Rows from block 5 of a small image inpainting model, named by matrix and row number. Each number is 50 + 10 x the weight over its row's rms, rounded and kept within 0 to 99. All counts start at 0. After the name is the row's rms in percent of the matrix's.
Before each channel's rows are labels from the 100 images, of 14848, where the channel reaches its highest value: "patch colour" is the nearest of a few named colours to the mean colour under the peak. Only what is clearly more common there than usual is listed. The data: crops of objects in photos (Visual Genome). In brackets: how many of the 100.
# convs1: first pointwise conv (model.decb.0.0.convs.1.weight, 256x512x1x1), inputs 384-511

patch colour: white (34)
convs1.138 096:68 50 56 55 59 42 29 67 48 58 44 48 52 61 45 58 39 43 45 56 47 52 66 29 41 40 43 34 43 46 60 26 85 59 32 38 42 59 56 63 56 24 53 40 43 75 54 37 66 54 50 58 44 54 53 55 50 40 49 48 42 60 28 70 65 51 28 34 41 64 37 59 50 50 88 55 31 48 60 52 61 55 42 59 35 36 53 27 24 65 61 38 43 53 65 27 66 50 51 58 53 20 48 48 54 60 52 45 62 59 54 37 51 47 43 44 35 35 57 46 53 55 38 46 44 44 68 56

patch colour: yellow (27); white (27)
convs1.50 104:55 48 37 63 48 43 27 30 47 52 50 47 72 55 50 27 46 59 53 60 67 37 35 60 44 40 45 43 19 51 38 73 43 39 54 49 39 49 34 59 31 59 30 57 28 44 52 42 36 43 58 68 50 38 45 58 56 61 58 71 76 29 65 73 40 48 58 45 60 72 54 36 40 44 61 40 62 57 65 39 42 52 48 35 48 36 45 60 54 60 58 42 30 57 66 31 54 58 51 41 19 58 39 75 62 62 41 34 32 47 45 50 45 64 53 58 65 52 60 43 43 58 55 45 44 19 49 45

patch colour: black (48)
convs1.21 103:63 65 52 50 64 53 54 50 59 57 51 51 52 66 57 31 50 45 52 58 53 46 71 57 44 50 47 50 61 54 48 59 51 48 52 41 44 36 65 39 71 51 39 50 20 55 76 52 46 43 50 72 51 49 51 40 45 58 38 56 48 35 37 49 68 71 42 26 53 37 41 50 46 53 50 71 63 36 48 45 63 27 53 59 33 32 40 45 52 71 26 14 34 53 43 56 48 44 52 39 38 58 59 37 53 35 52 47 50 65 24 31 47 39 55 19 46 50 25 61 63 48 37 46 38 40 49 58

patch colour: grey (68)
convs1.80 099:43 55 42 45 39 41 59 57 58 57 45 50 48 27 56 40 44 56 31 52 40 58 51 46 68 61 75 45 50 53 50 47 60 54 41 52 42 36 54 64 54 51 45 51 59 65 43 81 67 47 63 66 50 57 42 44 64 41 45 57 35 56 49 39 46 12 10 48 24 63 46 62 54 47 48 59 52 54 67 39 69 42 42 53 44 61 41 47 51 71 32 76 40 37 53 52 61 65 53 47 57 59 44 63 28 42 50 50 60 56 52 54 59 41 53 58 29 39 43 47 48 62 57 65 53 61 53 40

patch colour: white (37)
convs1.137 092:53 49 54 52 40 44 36 51 62 59 57 60 40 50 65 51 36 70 56 46 40 53 48 41 56 36 56 62 63 74 34 46 50 06 54 57 54 41 57 61 35 46 70 61 46 46 46 53 69 55 34 54 48 39 45 71 55 34 36 33 42 63 44 45 50 32 47 56 62 54 42 41 39 62 58 53 55 48 58 74 23 40 60 36 42 66 52 42 33 56 58 36 45 38 54 31 49 35 53 50 51 44 69 37 53 53 68 41 46 59 59 54 45 68 63 57 44 48 65 77 65 55 32 48 38 48 49 50

patch colour: black (39)
convs1.8 104:14 49 47 49 44 66 65 68 50 73 44 48 79 46 39 45 59 57 47 53 43 59 55 32 55 72 43 44 43 37 57 34 58 48 48 51 59 48 59 57 20 68 38 64 61 56 46 63 60 40 66 46 48 59 62 44 47 44 59 55 49 59 64 50 37 51 53 78 46 70 59 64 43 60 56 31 71 64 73 57 67 45 43 51 49 52 59 41 44 54 50 47 50 52 53 53 19 38 43 54 25 32 64 51 62 55 46 42 50 57 30 56 73 35 52 47 53 74 50 61 66 44 41 54 47 50 77 40

patch colour: pink (27)
convs1.211 101:57 16 54 46 58 41 48 48 41 44 53 51 75 55 20 49 50 37 42 58 51 61 52 51 48 61 40 44 50 51 45 62 68 50 79 57 47 42 55 56 42 51 60 53 79 41 46 34 46 48 43 57 43 42 46 51 69 61 55 57 79 24 13 44 37 45 43 76 48 64 47 78 60 46 53 57 42 42 31 49 55 70 51 45 62 73 60 50 60 40 73 58 53 43 39 60 44 50 60 45 42 49 46 89 49 51 59 28 48 54 36 56 41 70 46 44 49 71 52 42 49 54 45 44 64 40 53 38

patch colour: grey (63)
convs1.23 107:47 75 49 60 68 45 64 61 46 54 50 52 54 34 67 44 37 32 78 34 55 34 62 53 17 06 26 51 50 56 52 36 49 59 47 51 50 62 50 41 56 39 55 45 62 55 44 56 58 44 46 23 57 45 51 49 45 44 60 50 51 52 46 55 52 58 64 52 42 72 52 70 49 50 52 35 29 53 41 60 47 50 32 46 53 58 36 36 51 43 80 49 57 41 58 63 48 46 66 52 53 63 63 64 43 46 55 60 67 43 46 55 36 51 50 32 49 47 51 41 50 60 51 51 46 43 37 80

patch colour: grey (64)
convs1.254 092:54 53 52 36 44 39 37 63 61 44 51 48 41 38 34 43 55 61 48 51 52 49 49 39 55 56 70 50 50 34 53 43 76 49 50 60 32 69 61 38 51 75 55 37 40 51 71 54 57 56 51 34 50 23 51 26 71 53 54 48 54 59 48 57 60 40 36 60 70 48 45 64 29 47 50 48 36 44 39 50 41 35 64 53 43 53 59 42 45 57 56 31 37 47 49 69 49 50 53 33 37 49 71 49 56 25 48 37 50 43 38 49 27 80 50 40 63 52 62 53 58 41 54 38 52 51 55 51

patch colour: black (74)
convs1.237 104:45 66 56 45 33 60 51 52 54 34 55 61 60 52 63 27 53 44 58 46 50 51 24 51 63 50 43 48 48 35 55 48 51 40 37 47 66 60 54 51 50 55 59 58 35 49 60 44 58 46 28 52 41 35 54 43 34 36 49 24 43 50 26 32 58 37 47 34 64 52 52 58 31 47 46 64 47 81 62 35 53 99 27 30 44 67 45 29 39 41 40 77 52 61 43 47 33 43 41 57 33 41 28 44 39 51 49 54 56 55 48 26 26 60 53 51 68 38 47 51 53 51 54 47 47 64 68 63

patch colour: pink (25)
convs1.95 095:45 71 46 45 50 34 62 51 50 45 58 60 44 55 38 64 55 47 51 46 19 58 52 30 66 51 48 44 52 52 60 32 58 51 50 72 52 58 65 56 54 56 61 39 43 42 31 38 58 60 84 77 48 50 27 50 60 53 63 46 76 56 43 49 62 45 49 45 41 53 43 60 61 50 45 45 61 49 41 49 55 57 54 26 58 39 41 54 48 49 47 51 59 50 39 51 45 44 54 65 47 29 51 40 43 59 56 51 45 61 38 56 71 57 39 47 56 51 49 47 42 51 48 65 63 55 43 51

patch colour: black (36)
convs1.218 097:38 39 54 61 40 44 60 49 25 51 46 43 55 34 52 72 42 53 45 48 36 42 36 53 36 64 42 42 52 55 47 55 64 79 37 24 47 43 44 63 42 50 42 41 16 19 78 39 44 59 56 45 68 66 68 53 55 65 64 60 62 53 48 52 54 55 75 52 47 53 32 41 74 48 38 54 52 39 68 48 50 55 72 63 38 28 67 54 45 72 43 43 74 45 43 59 53 38 46 41 45 61 60 34 60 30 45 53 44 46 57 33 50 40 36 46 68 71 48 61 48 56 53 74 45 42 65 41

patch colour: grey (66)
convs1.120 100:50 59 33 55 24 53 65 53 70 55 48 51 38 68 55 44 83 49 55 55 49 33 58 39 41 56 43 59 43 54 41 43 46 57 34 69 50 57 44 38 48 57 62 43 57 42 44 70 63 49 55 41 48 55 56 47 60 53 71 33 34 73 34 76 47 32 39 25 52 28 57 44 32 35 50 47 42 58 32 41 48 52 62 46 58 50 41 44 45 49 54 75 47 79 47 33 36 37 72 53 62 46 37 35 38 46 40 40 60 42 50 47 53 51 45 29 55 58 49 37 41 37 43 44 55 62 54 54

patch colour: blue (32); cyan (26)
convs1.114 107:35 53 46 42 44 60 29 41 41 49 50 29 40 47 37 43 55 45 51 71 39 64 54 54 60 52 57 58 36 54 61 43 54 63 62 52 56 51 33 40 78 49 49 61 41 85 50 49 49 37 39 72 48 37 43 41 41 61 40 38 60 55 44 30 58 49 50 41 54 47 61 53 40 60 45 51 43 31 72 65 36 64 68 75 46 57 63 56 44 35 40 31 36 81 68 39 48 59 35 21 47 40 39 49 35 62 50 53 34 41 48 49 48 58 43 57 55 54 74 46 48 52 63 42 34 49 56 47

patch colour: pink (25)
convs1.12 096:47 49 54 57 46 55 39 52 40 36 58 43 31 54 63 55 46 23 80 27 56 47 41 91 45 46 55 52 55 48 50 38 65 57 57 57 51 59 46 37 45 40 47 39 46 57 52 46 57 37 48 54 35 39 32 60 50 38 68 46 45 60 37 51 39 53 21 46 48 47 49 34 55 41 33 46 37 34 54 52 65 66 37 54 36 52 00 39 39 43 51 57 53 46 71 41 71 51 56 47 44 55 40 47 46 41 57 70 46 43 44 57 36 52 57 44 64 49 47 55 53 26 43 46 35 28 54 67

patch colour: pink (29)
convs1.63 096:48 45 49 53 67 47 41 56 50 41 47 46 37 37 46 52 49 64 75 41 58 74 63 53 70 53 52 63 29 75 68 46 47 36 41 60 61 40 47 52 66 61 61 45 49 35 55 50 59 68 67 51 62 43 57 53 49 47 42 72 35 44 51 71 43 60 35 57 63 51 72 39 20 28 31 51 50 43 44 60 40 57 56 62 43 21 36 61 56 56 61 42 40 39 45 29 50 53 54 38 48 55 44 38 34 49 59 52 47 37 54 34 35 58 54 39 47 58 48 60 42 49 41 68 53 56 28 41

patch colour: pink (29); white (26)
convs1.14 099:64 61 65 61 30 59 62 21 44 45 42 43 47 60 42 49 47 41 53 53 43 57 52 42 46 68 73 38 45 55 49 44 68 55 51 48 52 47 36 33 47 44 54 56 58 43 60 40 63 43 46 26 52 57 47 48 59 47 46 57 52 52 40 60 33 57 76 54 42 46 43 48 49 36 51 64 29 63 41 73 59 58 40 57 43 54 48 92 41 62 55 50 37 63 44 64 42 44 51 51 54 22 65 57 71 33 49 62 47 58 63 36 39 55 41 44 34 48 42 50 45 44 57 29 51 43 48 53