config = dict(
    image_size=40,
    crop_scale_min=0.7,
    horizontal_flip=True,
    hidden_act='mish',
    init='torch_default',
    muon_scale='match_rms_adamw',
    max_steps=10000,
    batch_size=256,
    final_lr_fraction=0.05,
)
Rows from block 2 of a small image inpainting model, named by matrix and row number. Rows with one number belong to one channel. Each number is 128 + 24 x the weight over its row's rms, rounded and kept within 0 to 255. All counts start at 0. After the name is the row's rms in percent of the matrix's.
Before each channel's rows are labels from the 100 images, of 14848, where the channel reaches its highest value: "colour at peak" is the nearest of a few named colours to the mean colour under the peak. Only what is clearly more common there than usual is listed. The data: crops of objects in photos (Visual Genome). In brackets: how many of the 100.
# convs1: first pointwise conv (model.enc.2.0.convs.1.weight, 256x256x1x1), inputs 0-127
# convs3: second pointwise conv (model.enc.2.0.convs.3.weight, 256x256x1x1, transposed), outputs 0-127

colour at peak: white (42)
convs1.135 107 [141 159 192 123 133 127 143 144 144 120 141 142 112 182 134 102 134 133 137 186 145 173 120  92 125 143 131 146 132 123 146 110 116 101 148 118 130 138 115 116 104 101 104 134 125 103 126 101 117 120 135 159 110 119 105 110 100 134  63 118 122 128 107 117 133 113 107 139 125 169 165 132  73 121 186 124 141 123 112 149 110 132 175 107 138 115  74 122 157  87 124 125 130 147 117 124 128  98 138 111 159 134 151 156 161 154 104 138 105 114 146 121  88 128 160 147 128  86 119 145 126 153 139 114 127 125 133 155]
convs3.135 101 [102 160 178 126 140  89 115 149 127 110 104 115 154 130 166 154 116 152 119 119 136 105 139 107  67 175 113 166 138 141 113 126 105 141 152 116 164 139  98  93 125 125 118 148 120 101 120 144  99 176 108 147 190 119 112 125 114 149 132 106 135 123 102 145 149 158 143 116 120 136 104 122 145  88  60 132 132 107 133 124 139 154 141 118 152  81 126 126 157 132 121 100 134 108 127  95 141 101 113 111 138 115  96 152 143 126 150 156 100 132 121 161 184 140 122 151 134 127 180 172 170  99 110 150 127 114 131 146]

colour at peak: white (25)
convs1.131 101 [138 129 135 128 108  94 117 113 165 126 131 164 136 150 144  92  85 161 145 122 130 112 105 136 124 133 126 137  63  87  78 117 129 163 127 104 134 117 112 129 130 147  85 145  76 194 154  83 124 118 103 120 132  85 110 127 120 165 129 146 148  81 118 140 169 157 156 159 128 120  84  90  99 125 154 148 127 125 117 112 153 161 114 125 143 130 152  99 145 114 141 142 137 122 118 165 114 121 122 101  92 136 110 165 128 104 157 123 143 170 124 149 165  78 185 136 126 121 182 145  86 159 143 129 130 156 107 129]
convs3.131 097 [165 112 119 132 140 156 122 122 130 139  64 178 153 149 148 130 109  77 116 165 139 146 121 123 161 134  68 144 119 122 148 124 141 128 112 122 140 143 166 128 157  67 129 108 135  95 147 142 115 126 135  95 128 147 117 143  97 121 122 114 120 147 105 106  96  95 116  66 105 147 145  97 133 173 138 105 117 135 118 127 107 147 111 118 110  82 124 142 145  97 139 149  99 126 130 114 139 164 119  91 101 136 153 118 119 127 124 114 123 153 126 112 138 145 124 143 113 119 175  98  61 143 145 126 157 147 115 147]

colour at peak: white (30)
convs1.99 108 [ 98 101 141  79 136 161 128 123 137 100 137 155  94  97 164 133  95 135 141 134 116 138 100 108 107  88 118 139  83 102  83 137 147 105 144 152 107 106 131  92 134 137 130 127 118 130 147 171  97 119 129 121 109 170 138 105 145 135 137 123 134 102 131 140 168  73 104  79 129 168 140 150 127 142 201 132 173  90  97 132 132 122 145 193 123 143 170 114  88 118 115 111 166  96 109 108 117 131 145 110 129 119  99 118 116 115 160 109 130 115 132 100  79 129 158 131 113 120 161 144 125 125 177 137 125 117 127 114]
convs3.99 105 [140 129 113  68 149 141 149 140 146 127 164 120 145  80 121 130 141 157 133 132  98  75 120 121 174 135 145 147 110 132 163 123  88 111 129 135 134 135 125 138 104 139 102 152 131 133 125 152 160 102  94  98 131 133 129 125 152 120 147 109 123 172 118 110 192 156 103 126 135 108 113 102 114 144 126 159 143 150 136 137 116 150 119 101 144 134 127  90 141 154 108 150 163 129 126 140 160 127 110 106 103 153 101 109 137  78 141  96  97 171 104 121 137 114  81 140 136 153 176 129 100 154 125  99 163 124 117 155]

colour at peak: white (56)
convs1.27 105 [123  79 162  94 152 168 108 113 132 108  95 140 102 117 145 135  89 126 123 109 127 165 124 126 149 140 120 131 106 125 177 113 179 113 121 128 143 142 124 126 126 116  88 141 105 137 159 141 132 109 141 144 133 122 127 126 132 109 117 137 116 117 102 100 100 105 152 104  82 152 116 133 123 125  72  95  45 100 154 157  97  88  51 144 100  94 149 156 184 137 105 176 121 130 149 162 154 134 123 139  99 115 134 110  86 106 123 171  93 130 128  76 121 131 134 118 144 122 129 110  91 122 143 114 103 175 184 108]
convs3.27 102 [132 137  86 108 134 108 124 148 141 124 144 133 155 159 115 113 114 130 168 154  86 143  79 144 149  89 125 150 123 130 166 176 159 128 137 147 164 102 126 136 108 136 131 127 133 166 139 120 117 149 105 136 120 130 126 135 150 121 175 131 152 147 138 109 151 153 173 126 138 169 142 106 131 145  86 131 156 106 163 195 101 119 151 128 121  81  96 162 100 147 105 184 112 147 162 166 102 129 172 156 143  95 114  98 120 107 113 156 155 167 126  84 140 153 109 130 151 114 139 110 103 166 133 150 131 104 143 119]

colour at peak: black (44)
convs1.24 105 [145 121 120 103 144 128 125 129 123 157 119 144 131 118 136 106 100 141 114 132 115 149 114 131 139 101 137 122 108 164 118 133 109 132 119 133 153 132 149 140 103 135 139  89 160 100 104 111 117 144 132 116 118 140  95 149  85 140  71 143 123 105 100 158 106 117 163 163  75  88 143 118 110 129 113 107 162 153 108 122 121 117 112  80 145 127 114  97 144  48 126 119  97 182 114 115 133 162  81 124 122 137 120 163  96 123 130 141  70 133 138 138 149  95 111 154 137 100  81 132 136 159 101 156 150 143 133  86]
convs3.24 098 [146 140 137  96 132 115 111  99 140 114 126 184 117  79  84 130 117 131 106  87 160 113  99 130 153 132 120 100  68 112 170 132 111  82 107 112 127 108 119 117  95 183 142 103 138 118  79 126 150 121 112 124 126 135 123 156 102  98 130 109 123 141 128 128 103 173 117 125 100 106 124 147 143 118 117 106  99 133 112 130 138 128 138 133 131 160 124 110 153  98 132 118 217 160 106 143 126 123  93 144 141 114  91  96 123 135 107 146 128 137  80 150 136 126  94 136 105 135  87 113 168 121 122 125 124  99 111 130]

colour at peak: white (94)
convs1.83 086 [138 154 137 129  83 127 132 115 116  96 127 135 105 145 138 131 124 128 143 140 157 103 106 107 145 131 125 107  99 110 118  91 154  49 115 167 144 169 101 116 153 118 138  89 153 123  68 122 104 124 145  99 145 157 135 107 114 118 135 115 121 139 143 105 155 140 112 120 112  82 140 159 113 169 111 144 122 109  90  67 152 141 128  91 126 121 166 109  88 130 147 156 131 157 112 146 144 129 106 116  99 166 127 137 139 139 159 145 116 138 151 112 128 113 104 144 169 167 130  91 117 163 147 118 171 133  96 139]
convs3.83 100 [125 103 121 153 114 116  93 145 127 144 100 144 152  84  83 102 108 125  97 163 173 139 120 171 112 157 158 122 177 104  91  94 153 186 118 123 177 133 164  97 126 134 121 108 113 144 131 120 125 159 124 174 106 133 142 148  77 120  81 144 134 125  89 120 135 167 122 122 108 153 153 142 128 140 149 150  98 132 112 147 143 175 138 159  72 122  41 110 166 122 156 127 103 138 147 137 136 118 122 131 113 162 157 150 141 141 134 120 120 164 136 144 140 160 131 152 129 123  80 106  71 149 135 145 102 168 126 134]

colour at peak: white (35)
convs1.134 095 [163  86 109 154 115 127 110 176 176 135 154 119 137 132 126 105 130 137 137 112 174 130 101 125 116 139 119 109 137 123 142 123 127 112 129 160 133 120 135 155 125 142 168 135 137 154 101 124  96  93 108 180 122 153 148 130 165 144 115 136 119 142 152  83 103 149 109 103 105  91 103 174 119 131 155 138 139 150 142 117 108 123 147 151 154 139 125 102 140  71 157 110  60 131 178 132 110 166 124 133  99 143 123 138 150 173 124 128 108 114 165 161 167 147 114 125 128 124 143 120 121 102 145 139 127 103 140 122]
convs3.134 106 [168 125 140 126 117 130 137  88 163 152 162 136 107 150 165 125 137 156 141 140 168 118 176 132 137 131 119 147 118 179 174 148 103  94 119 156 142 156 115 156 120 119  89 153 172 122 128 125 117 118 113 110 148 134 162 120  99 198 127 165 148 157 145 138 119 109 169 134 118  99 110 131 120 128 169 140 127 158 114 120 154 137 155 141 124  95  69 118 149 138 118 128 124 146 144 139 159 116 173 113 134 133 109 109 123  93 145 143 148 122 108 127 122  93 121 101 124 143 154 134 112 138 163 155 114 123 112 158]

colour at peak: pink (29); white (25)
convs1.8 108 [139 117 162 114 123 205 106 129 123 133 144 145 118 150 131 107 101  79 105 113 111 118 120 114  93 121 140 130 110 129 114 113 130  88  97 138 173 174 132 112 107 137 151 124 135 130 118 126 114 108 105 125  90 132 104 145 132 134 140 148 145 118 133 144 100 113 130 149 172  74 122 131 118 155 163 173 121 126 137 117 109 123 138 124 138 102 172 112 118 132 190 180  90 121 138 114 135 114 156 122 168 160  88 138  85 165 145 113 126  84 159 124  39 104  82 154 112 130 108 136 159 145 125 125 100 117 163 114]
convs3.8 108 [142 130 107 126 123 105 105  95 107  93 113 115  64 110 125 144 113 136 115 118 120 119 125 132 108 109 138 188 126 127 161  91 132 137 109 126 151 119 153 127 100 148 162 124 118  96 149 124 144 107  86 129  90 136 113 184 125 122 111 121 114 112 158 118 113  94 142 155 105 151 122 133 120 200  95 128 108  92  84 144 147 138 120 137 139 136 120 134 147 138  92 127 114 132 106 131 114  87 122 112 129 137 105 139 116 137 135 121 118  97 141 162 134 172 131 150 100  99 129  92 159 136 121 145 123 136 153 139]

colour at peak: white (91)
convs1.217 087 [132 127  67 139 143 111 146 121 136 107 131 121 126 110 117 127 126 135 134 146 140 140  97 116 129 109 114 148 106 117 102 128 134  68 131 162 143 166 113 108 120  98 120 106 127 102 141  96 123 112 158 122 119 127 132 106 127 137 101 132 118 115  81 156 124 133 121  78 156 108  78 227 116 119 125 125 117 153 116 127 114 124  85  97 112  98 180 112 101 125 141  89 103 116 141  80 140 190  91 130 146 141 101 142 221 149 128 166 134 116 116 161 133 132 144 134 148 120 146  93 130 125 148 165 123 103 106  95]
convs3.217 103 [146 105 109 120 187 138 133 137  96  93 174 142 138 128 145 111 140 146 163 118  96 154  90 139  98 107 157 156 157 154 114 109 126  36 141 159 107 136 115 119 129 142 149 117 102 140 134 139  96  98 133 124 137 118 151 121 110 137 140 115 143 118 132 149 142 134 130 133 113 181 158 108 134 112  95 113  91 125 139 148 123 129  94 115 103 108 188 109 140 119 101 143 145 134 131 182 140 123 113 145 147 144 137 166 134 156 111 112  51 116 184 140 129 150 142 128 119 120 113 149 153 114 114 130 131 119 153  99]

colour at peak: black (61)
convs1.151 093 [121 102 112 120 131 145 125 154 148 126 152 138 159 108  95 120 123 130 137 114 117 123 150 105  83 125 157  99 111  98 157 126 132  88  80 112 106 124 133 136 103 147 115 113 106 105 109 127 122 105 114 103 132 105 117 114 168 166 136 136 118 117 107  97  82 157  98  91 147 110 185 131 148 122 123 130 129 146 121 127 142  83 159 109  85 157 122 114 177 116 150 145 125 120 126 120 137 115 148 111 135 156 123 108  68 107 131 110 137 111 131 161 159 114 124 131  92 116 144 110 141 118 115 189 123 134  68 109]
convs3.151 091 [134 132 109 214 115 147  91 103  96 115 132  94  79 111 153 175 151 135 129 121  88 113 106 206 110 109 135 158 148 102 156  72 153 114 100 156 131 167 138  94 140  85 142 134 120  56 107 153  94 129 174 108 112 119 123 118 129 125 127 104 117 162 158 130 123 147 129 164 113 132 118 128 110  90 130 138  87 116 127 108 117 136 127 104 135 104 147 127  62 149 118 106 126  68 119 158 116 117 149 115 117 123 127 128 149 128 104 109 127 106 130 117 119 154 131 157 116 126 124 114 119 114 124 122 129 116  79 111]

colour at peak: white (27)
convs1.43 107 [157 114 136 165 133 135 162 144 117 138 118 118 141 157 137 129 130 163 122 138 134 152  94  96 127  91 159 146 114 138 138  94 122 136 140 122 116 136  92  98 106 131 158 155 113 133 100 132 118 111 132 170 141 149 157 123  98 131 158 169  96 104 104 108 102 122 132  62  92 151 127 106 156 153 136 204 168 105 112  80 126  78  87 143 174 133 109 124 141 147 104  96 165 113 132 168 111 104 145 117 150 115 162 136 119 105 134 145 153  82 127 162 156 151 157 149  99 142 108 137 138 161 127  75 153 136 123 144]
convs3.43 099 [130 119 127 126 125 167 151 124  88 102 118 157 147 114 116  97 129 151 132  46 102 114 116 180 176 106 139 126 170 122  85 118 133 127 134 109 119 105 150 188 164 120 146 147 148 124 126 105 125 118  94 165 112 136 123  96 124 104 101 111 127 178  89 157 111 158 115 155 127 115 113 145 147 110 144 198 131 144 138 134 115 125 121  93 122 154 133 125  98 141 169  86 125 104 189 157 125 160 144 108 133 232 135 139 158 151 139 126  48 123 119 135 197 115 150 104 100 117 108 114 111 112 136 133 187 130 155 147]

colour at peak: white (79)
convs1.181 093 [145 107 110  54 132 129 130 164 140 212 124 122 153 126 127 133 109 135  67 139 146 160  96  82 108 129 123 110  77 118  94 129 116 106 131 120 140 146 131 140 138 149 128 131 123 153  92 106  91  96 131 128 121  81 109 143 127  99 124 172 165 122 119 133 177 138 138 126 116 128 115 162 103 128 157 171 110 151 138 126 115 130 134 116 111 116 150  92 131 144 118 117 148 128 106 136 159 124 124 124 160  97 173 153 133 146 105 116 128 120 114 128 161 140 119 125 129 126 126 117 116 179 134  92 129 125  82 121]
convs3.181 098 [ 80  83 140  97 105 146  70 118 102  91 118 124 150 120 150 148 152 146 132 137 146 114 113 106  82 146 112 124 184 133 105 146 139 128 105 122  97 165 114  95 104 120 135  97 141 112 164 117  95 111 108 130 111 126 114 136 168 104 127 127  99  93 129 125 102 113 127 121 103 137 148 157 128 111 104 155 103 119 119 133 105 108  93 121 130 115 133 127 126 116 125 150 138 119  83 173 126 109  94  97 119 102  77 121  99 148  79  91 114 117 145  98 120  98 137 122 159 105 152  94 118 108 104 115 104 132 130  98]

colour at peak: white (95)
convs1.25 073 [152 103 118 148 112 108 143 119 158 133 139 125 104 121 153 135 135 115 140 113 117 118 200 138 119 112 131 170 113 113 108 132 173 113 113 184 104 142 117  98  97  63 157 125 130 153 132 140 139 121 120 142 110 126 131 133 140 109 128 105 139 156 107 125 143 127 176 104 146 145  90 181 124 134 164 149 138 163 136 139  98 138 114 105 128 123 183 120  24 149 141 132 126 118 132 145 106  98 127 141 107 129 113 147 177 122 164 143 120 105 140 141 148 126 118 142 123 132 116  83 104 178 170 142 158  77 114 120]
convs3.25 097 [120 108 147 164 126 140 173 138 110 152 155 135 131 125 106 145 169 123 102 157 201 127 134 125 137 116 133 120  92  88 164  97 143  73 115 105 156 165 135 135 150 115 108 112 111 122 146 110 115 144 140 142 115 163 179 140 121 144 149 128 128 155  96 134 163 108 108 123  92 149 120 127 100 141 154 134 153 120 128 142 138 168  98 143 138 140  86 140 186  81 133 141 105 153 130 128 121 104  65 144 135 125 130 128 129  73  95 114 168 141 110 124 175 135 125 109 139 124 109 185 142 176  85  65 142 160 144 137]

colour at peak: white (38)
convs1.34 100 [156 197 137 106 126 134 131  86 137 111 133 127 107 123 137  91 133 112 126 121 115 106 137 108 105  98 139 179 118 129 122 115 147 150 125 131 125 130 109 148 123 152 131 106 144 106 158 166 105 135 142  63 169 120 167 111 101 126 144 133 142 128 138 100 151 134  98 148 120  96  94 152 123 156 146 125 115 123 104  87 141 132 153 102 150  64 127 125 108 113  96 131 127 105 122 105 118 163 120 125 143 115 146 115 161 151 116 118 133 160 131 128 138 128 118 131 115 128 148 143  81 142 168  88  97 138 114 122]
convs3.34 095 [132 117 160 113 125 119 104 110 118 128  98 153 135 105 115 130  80 131 156 147 156 120  96 139  95 111 126 109  66 153 123 124 104 140 146 120 147 141 118  97 154 147  78  90 104 127 136 125 161 136 142 141 125 142 166 117 137 115  85 122 134 143 104 139 156 140 135 147  96  98 134 142  81 110 128 120  76 111 147 119 122 124 166  83 148 100 151 128 135 123 159 127 116  78 122 152  96  87 104 121 121 121 107 106  99 116 169 146 135 128 147 160 122 134 134 128 113 100 125 147 131 112  95 138  94 135 128 119]

colour at peak: white (40)
convs1.60 099 [137 177 154 127 125 114 149 113  81 126 178 175 132 174 131 135 114 124 162  85  99 132 116 112 106 167 122 123 108 139 137 110 146 117 153 105 154 134 132 107 125  98 128 120 130 119 172 150 165  74 166 124 155 171 134 119 124 152 116  91 171 123 136 125 108 129 144 148 107  99 133 135 162 181 130 159 163 133 222 173 130  95  98 124  91 114 151 149 137 111 128 112 134 146 129 159 178 142 107 119 173 160 114 110 136 142  94 123  82 106 119 103  98  89 107 156 137 151 128 145 133  84 170 106 165 113 124 127]
convs3.60 093 [123 115 120 121 119 157 142 128 119 128 140 178 160 104  98 196 152 143 113 140 194 178 141 151 139 164 127 120 175 124  90 132 153 125 129 137 109 118 165 168  90 173 177 124  84 116 120 137  97 106 119  90  57 160 126 115 109 161 155 166 109  99 123 144  95 135 128 139 129 162 141 124 179 142 162 109 123 128  97 129 141 119 109 152 104 147 116 113 121  90 153 131 154 130  89 135 133 146 103 124 126 112 163 148 124  92 145 153 134 139 183 105 125 121 152 123 143 140 106  92  89 109 122 124 143 149 130 124]

colour at peak: white (26)
convs1.103 102 [141 122 111 113 135 123 106 167 119 109  96  99 118 145 166 114 138 102 128  84 143 146 120  87  98 187 177 118 122 107 126  80  55  93 134 154 122 124 145 130 138  99 108 134 148 118 111 107 136 145 178 154 149  97 118 124 111 103 137 139 157 176 102  86 150 173  90 103 137 142 117 171 144 168 105 153 171 130 167 137 131 101 135 131 114 123 157 117 127 163 149 108 117 121 119 121 134 115 112 110 137 136 157 154 129 115 108 144  90 108 149 179 117 139  97 117 138 139  78 162  88 124 150 165 158 148 191  89]
convs3.103 092 [138 186 155 110 113 169 113 124 129 161 115 157 170 133 121 101 137 127 151 164 147 108 134 113 112 194 137 140  91 114 101 149  75 174 141 199  99 125 121 126 135 130 131 144  77 135 146 157 153 129 142 163 105 117 116 172 114 122 128 164 140 161 176 163 141 171 126 139 111 127 165 117 109 124  99 137 140 123 144 135 130 143 132 148 128 134 128 148  86 151 122 144 131  93 174 163 149 101 127 146 175 161 130  98 143 138 160 164 124 163 135 144 129 159 138 122 138 134 150 157 137  92 137  97 134 142  78 129]

colour at peak: white (31)
convs1.81 098 [151 116  79 134 113 144 144 120 149 128 154 139 166  87 152 152 153 108 146 129 126 115 138 149 124 165 143 150 161  87 102 127 135 129 153 136 112 130 136 145 119 116 106 162 113 173 167  75 145 139 122  91 150 129 111  86 125 127 100 101 129 123 142 120 139 158 132 118  94 136 160 145  97 125 115 107 117 105 140 116 168 100 116 149 138 163 142 177 103 111 143 163  93 106  96 116 155 135 123 118 150 143 138 103 115 160 102 138 129 120 122 170 136 140 123 119 116 113 143 141 107 139 122 160 130 153 129 144]
convs3.81 096 [134 192 167  79 123  78 124 112 161 138 126 133 148 165 103  68 157 150 103 129 114  45 127 151 155 122 156 129 140  78 168  98 141 134  78 136 134  99  85 150 115 118 137 131 146 130 145 134 159 112 143 167 145 136 119 137 125 149  90 160 133  85 109 155 129 107 142 123 148 123 137 139 127 137  88 138 144 134 124  95 130 113 114 147 174  69 152 146 100 173 127 147 136  75 139 125 143 134 123 141 121 118 144 140 155 124 142 145 155 127 124 111 117 139 124 122 146 135 141 130 119 183 109 114 156 143 143 133]

colour at peak: pink (31)
convs1.74 105 [159 136 144 132 108 105  92  32 127 142  84 132 129 144  91 130  95 159 109  98 132 141 139 115 137 138 113 123 101 149 161 128 106 169 154 148 142 126 108 104 132 114  76 149 163 126  90 139 112 134 127 109 137 166 173 134 120 120 126 104 172 120 109 131 111 125 167 148 121 172 107 135 122 110 112 161 117 125 126 124 132 126 122 103 147 160 106 115 159 105 130 118 109 190 120 162 129 126 136 145 121 121  91 128 141 131 123 136 122 160 152 127 139 106 131  99 145 123 145 139 129  80 111  61 167 115 111 110]
convs3.74 107 [138 130 110 146  80 145  73  75 140 123 160 104 149 118 131 132 109 146 147 142 110 149 141  95 113 131  93 135  92  75 118 151  88 171 136 102 118 109 172 111 145 118  89 125 152 172 122 123  90 175 100 145 122 109 188 128 130 137 118 117 113  94 145 127 138 163 127 124  89 127 132 116 131  95 119 136 187 149 136 131 143 158 139 139  91 163 137  89  92 102 136  97 123 204 120 133 125 144 162 147 161 115 162 140 121 145 100 109 120 113 118 107 112 123 138 133 114  98  93 110 150  86 146  97 136  63 129 134]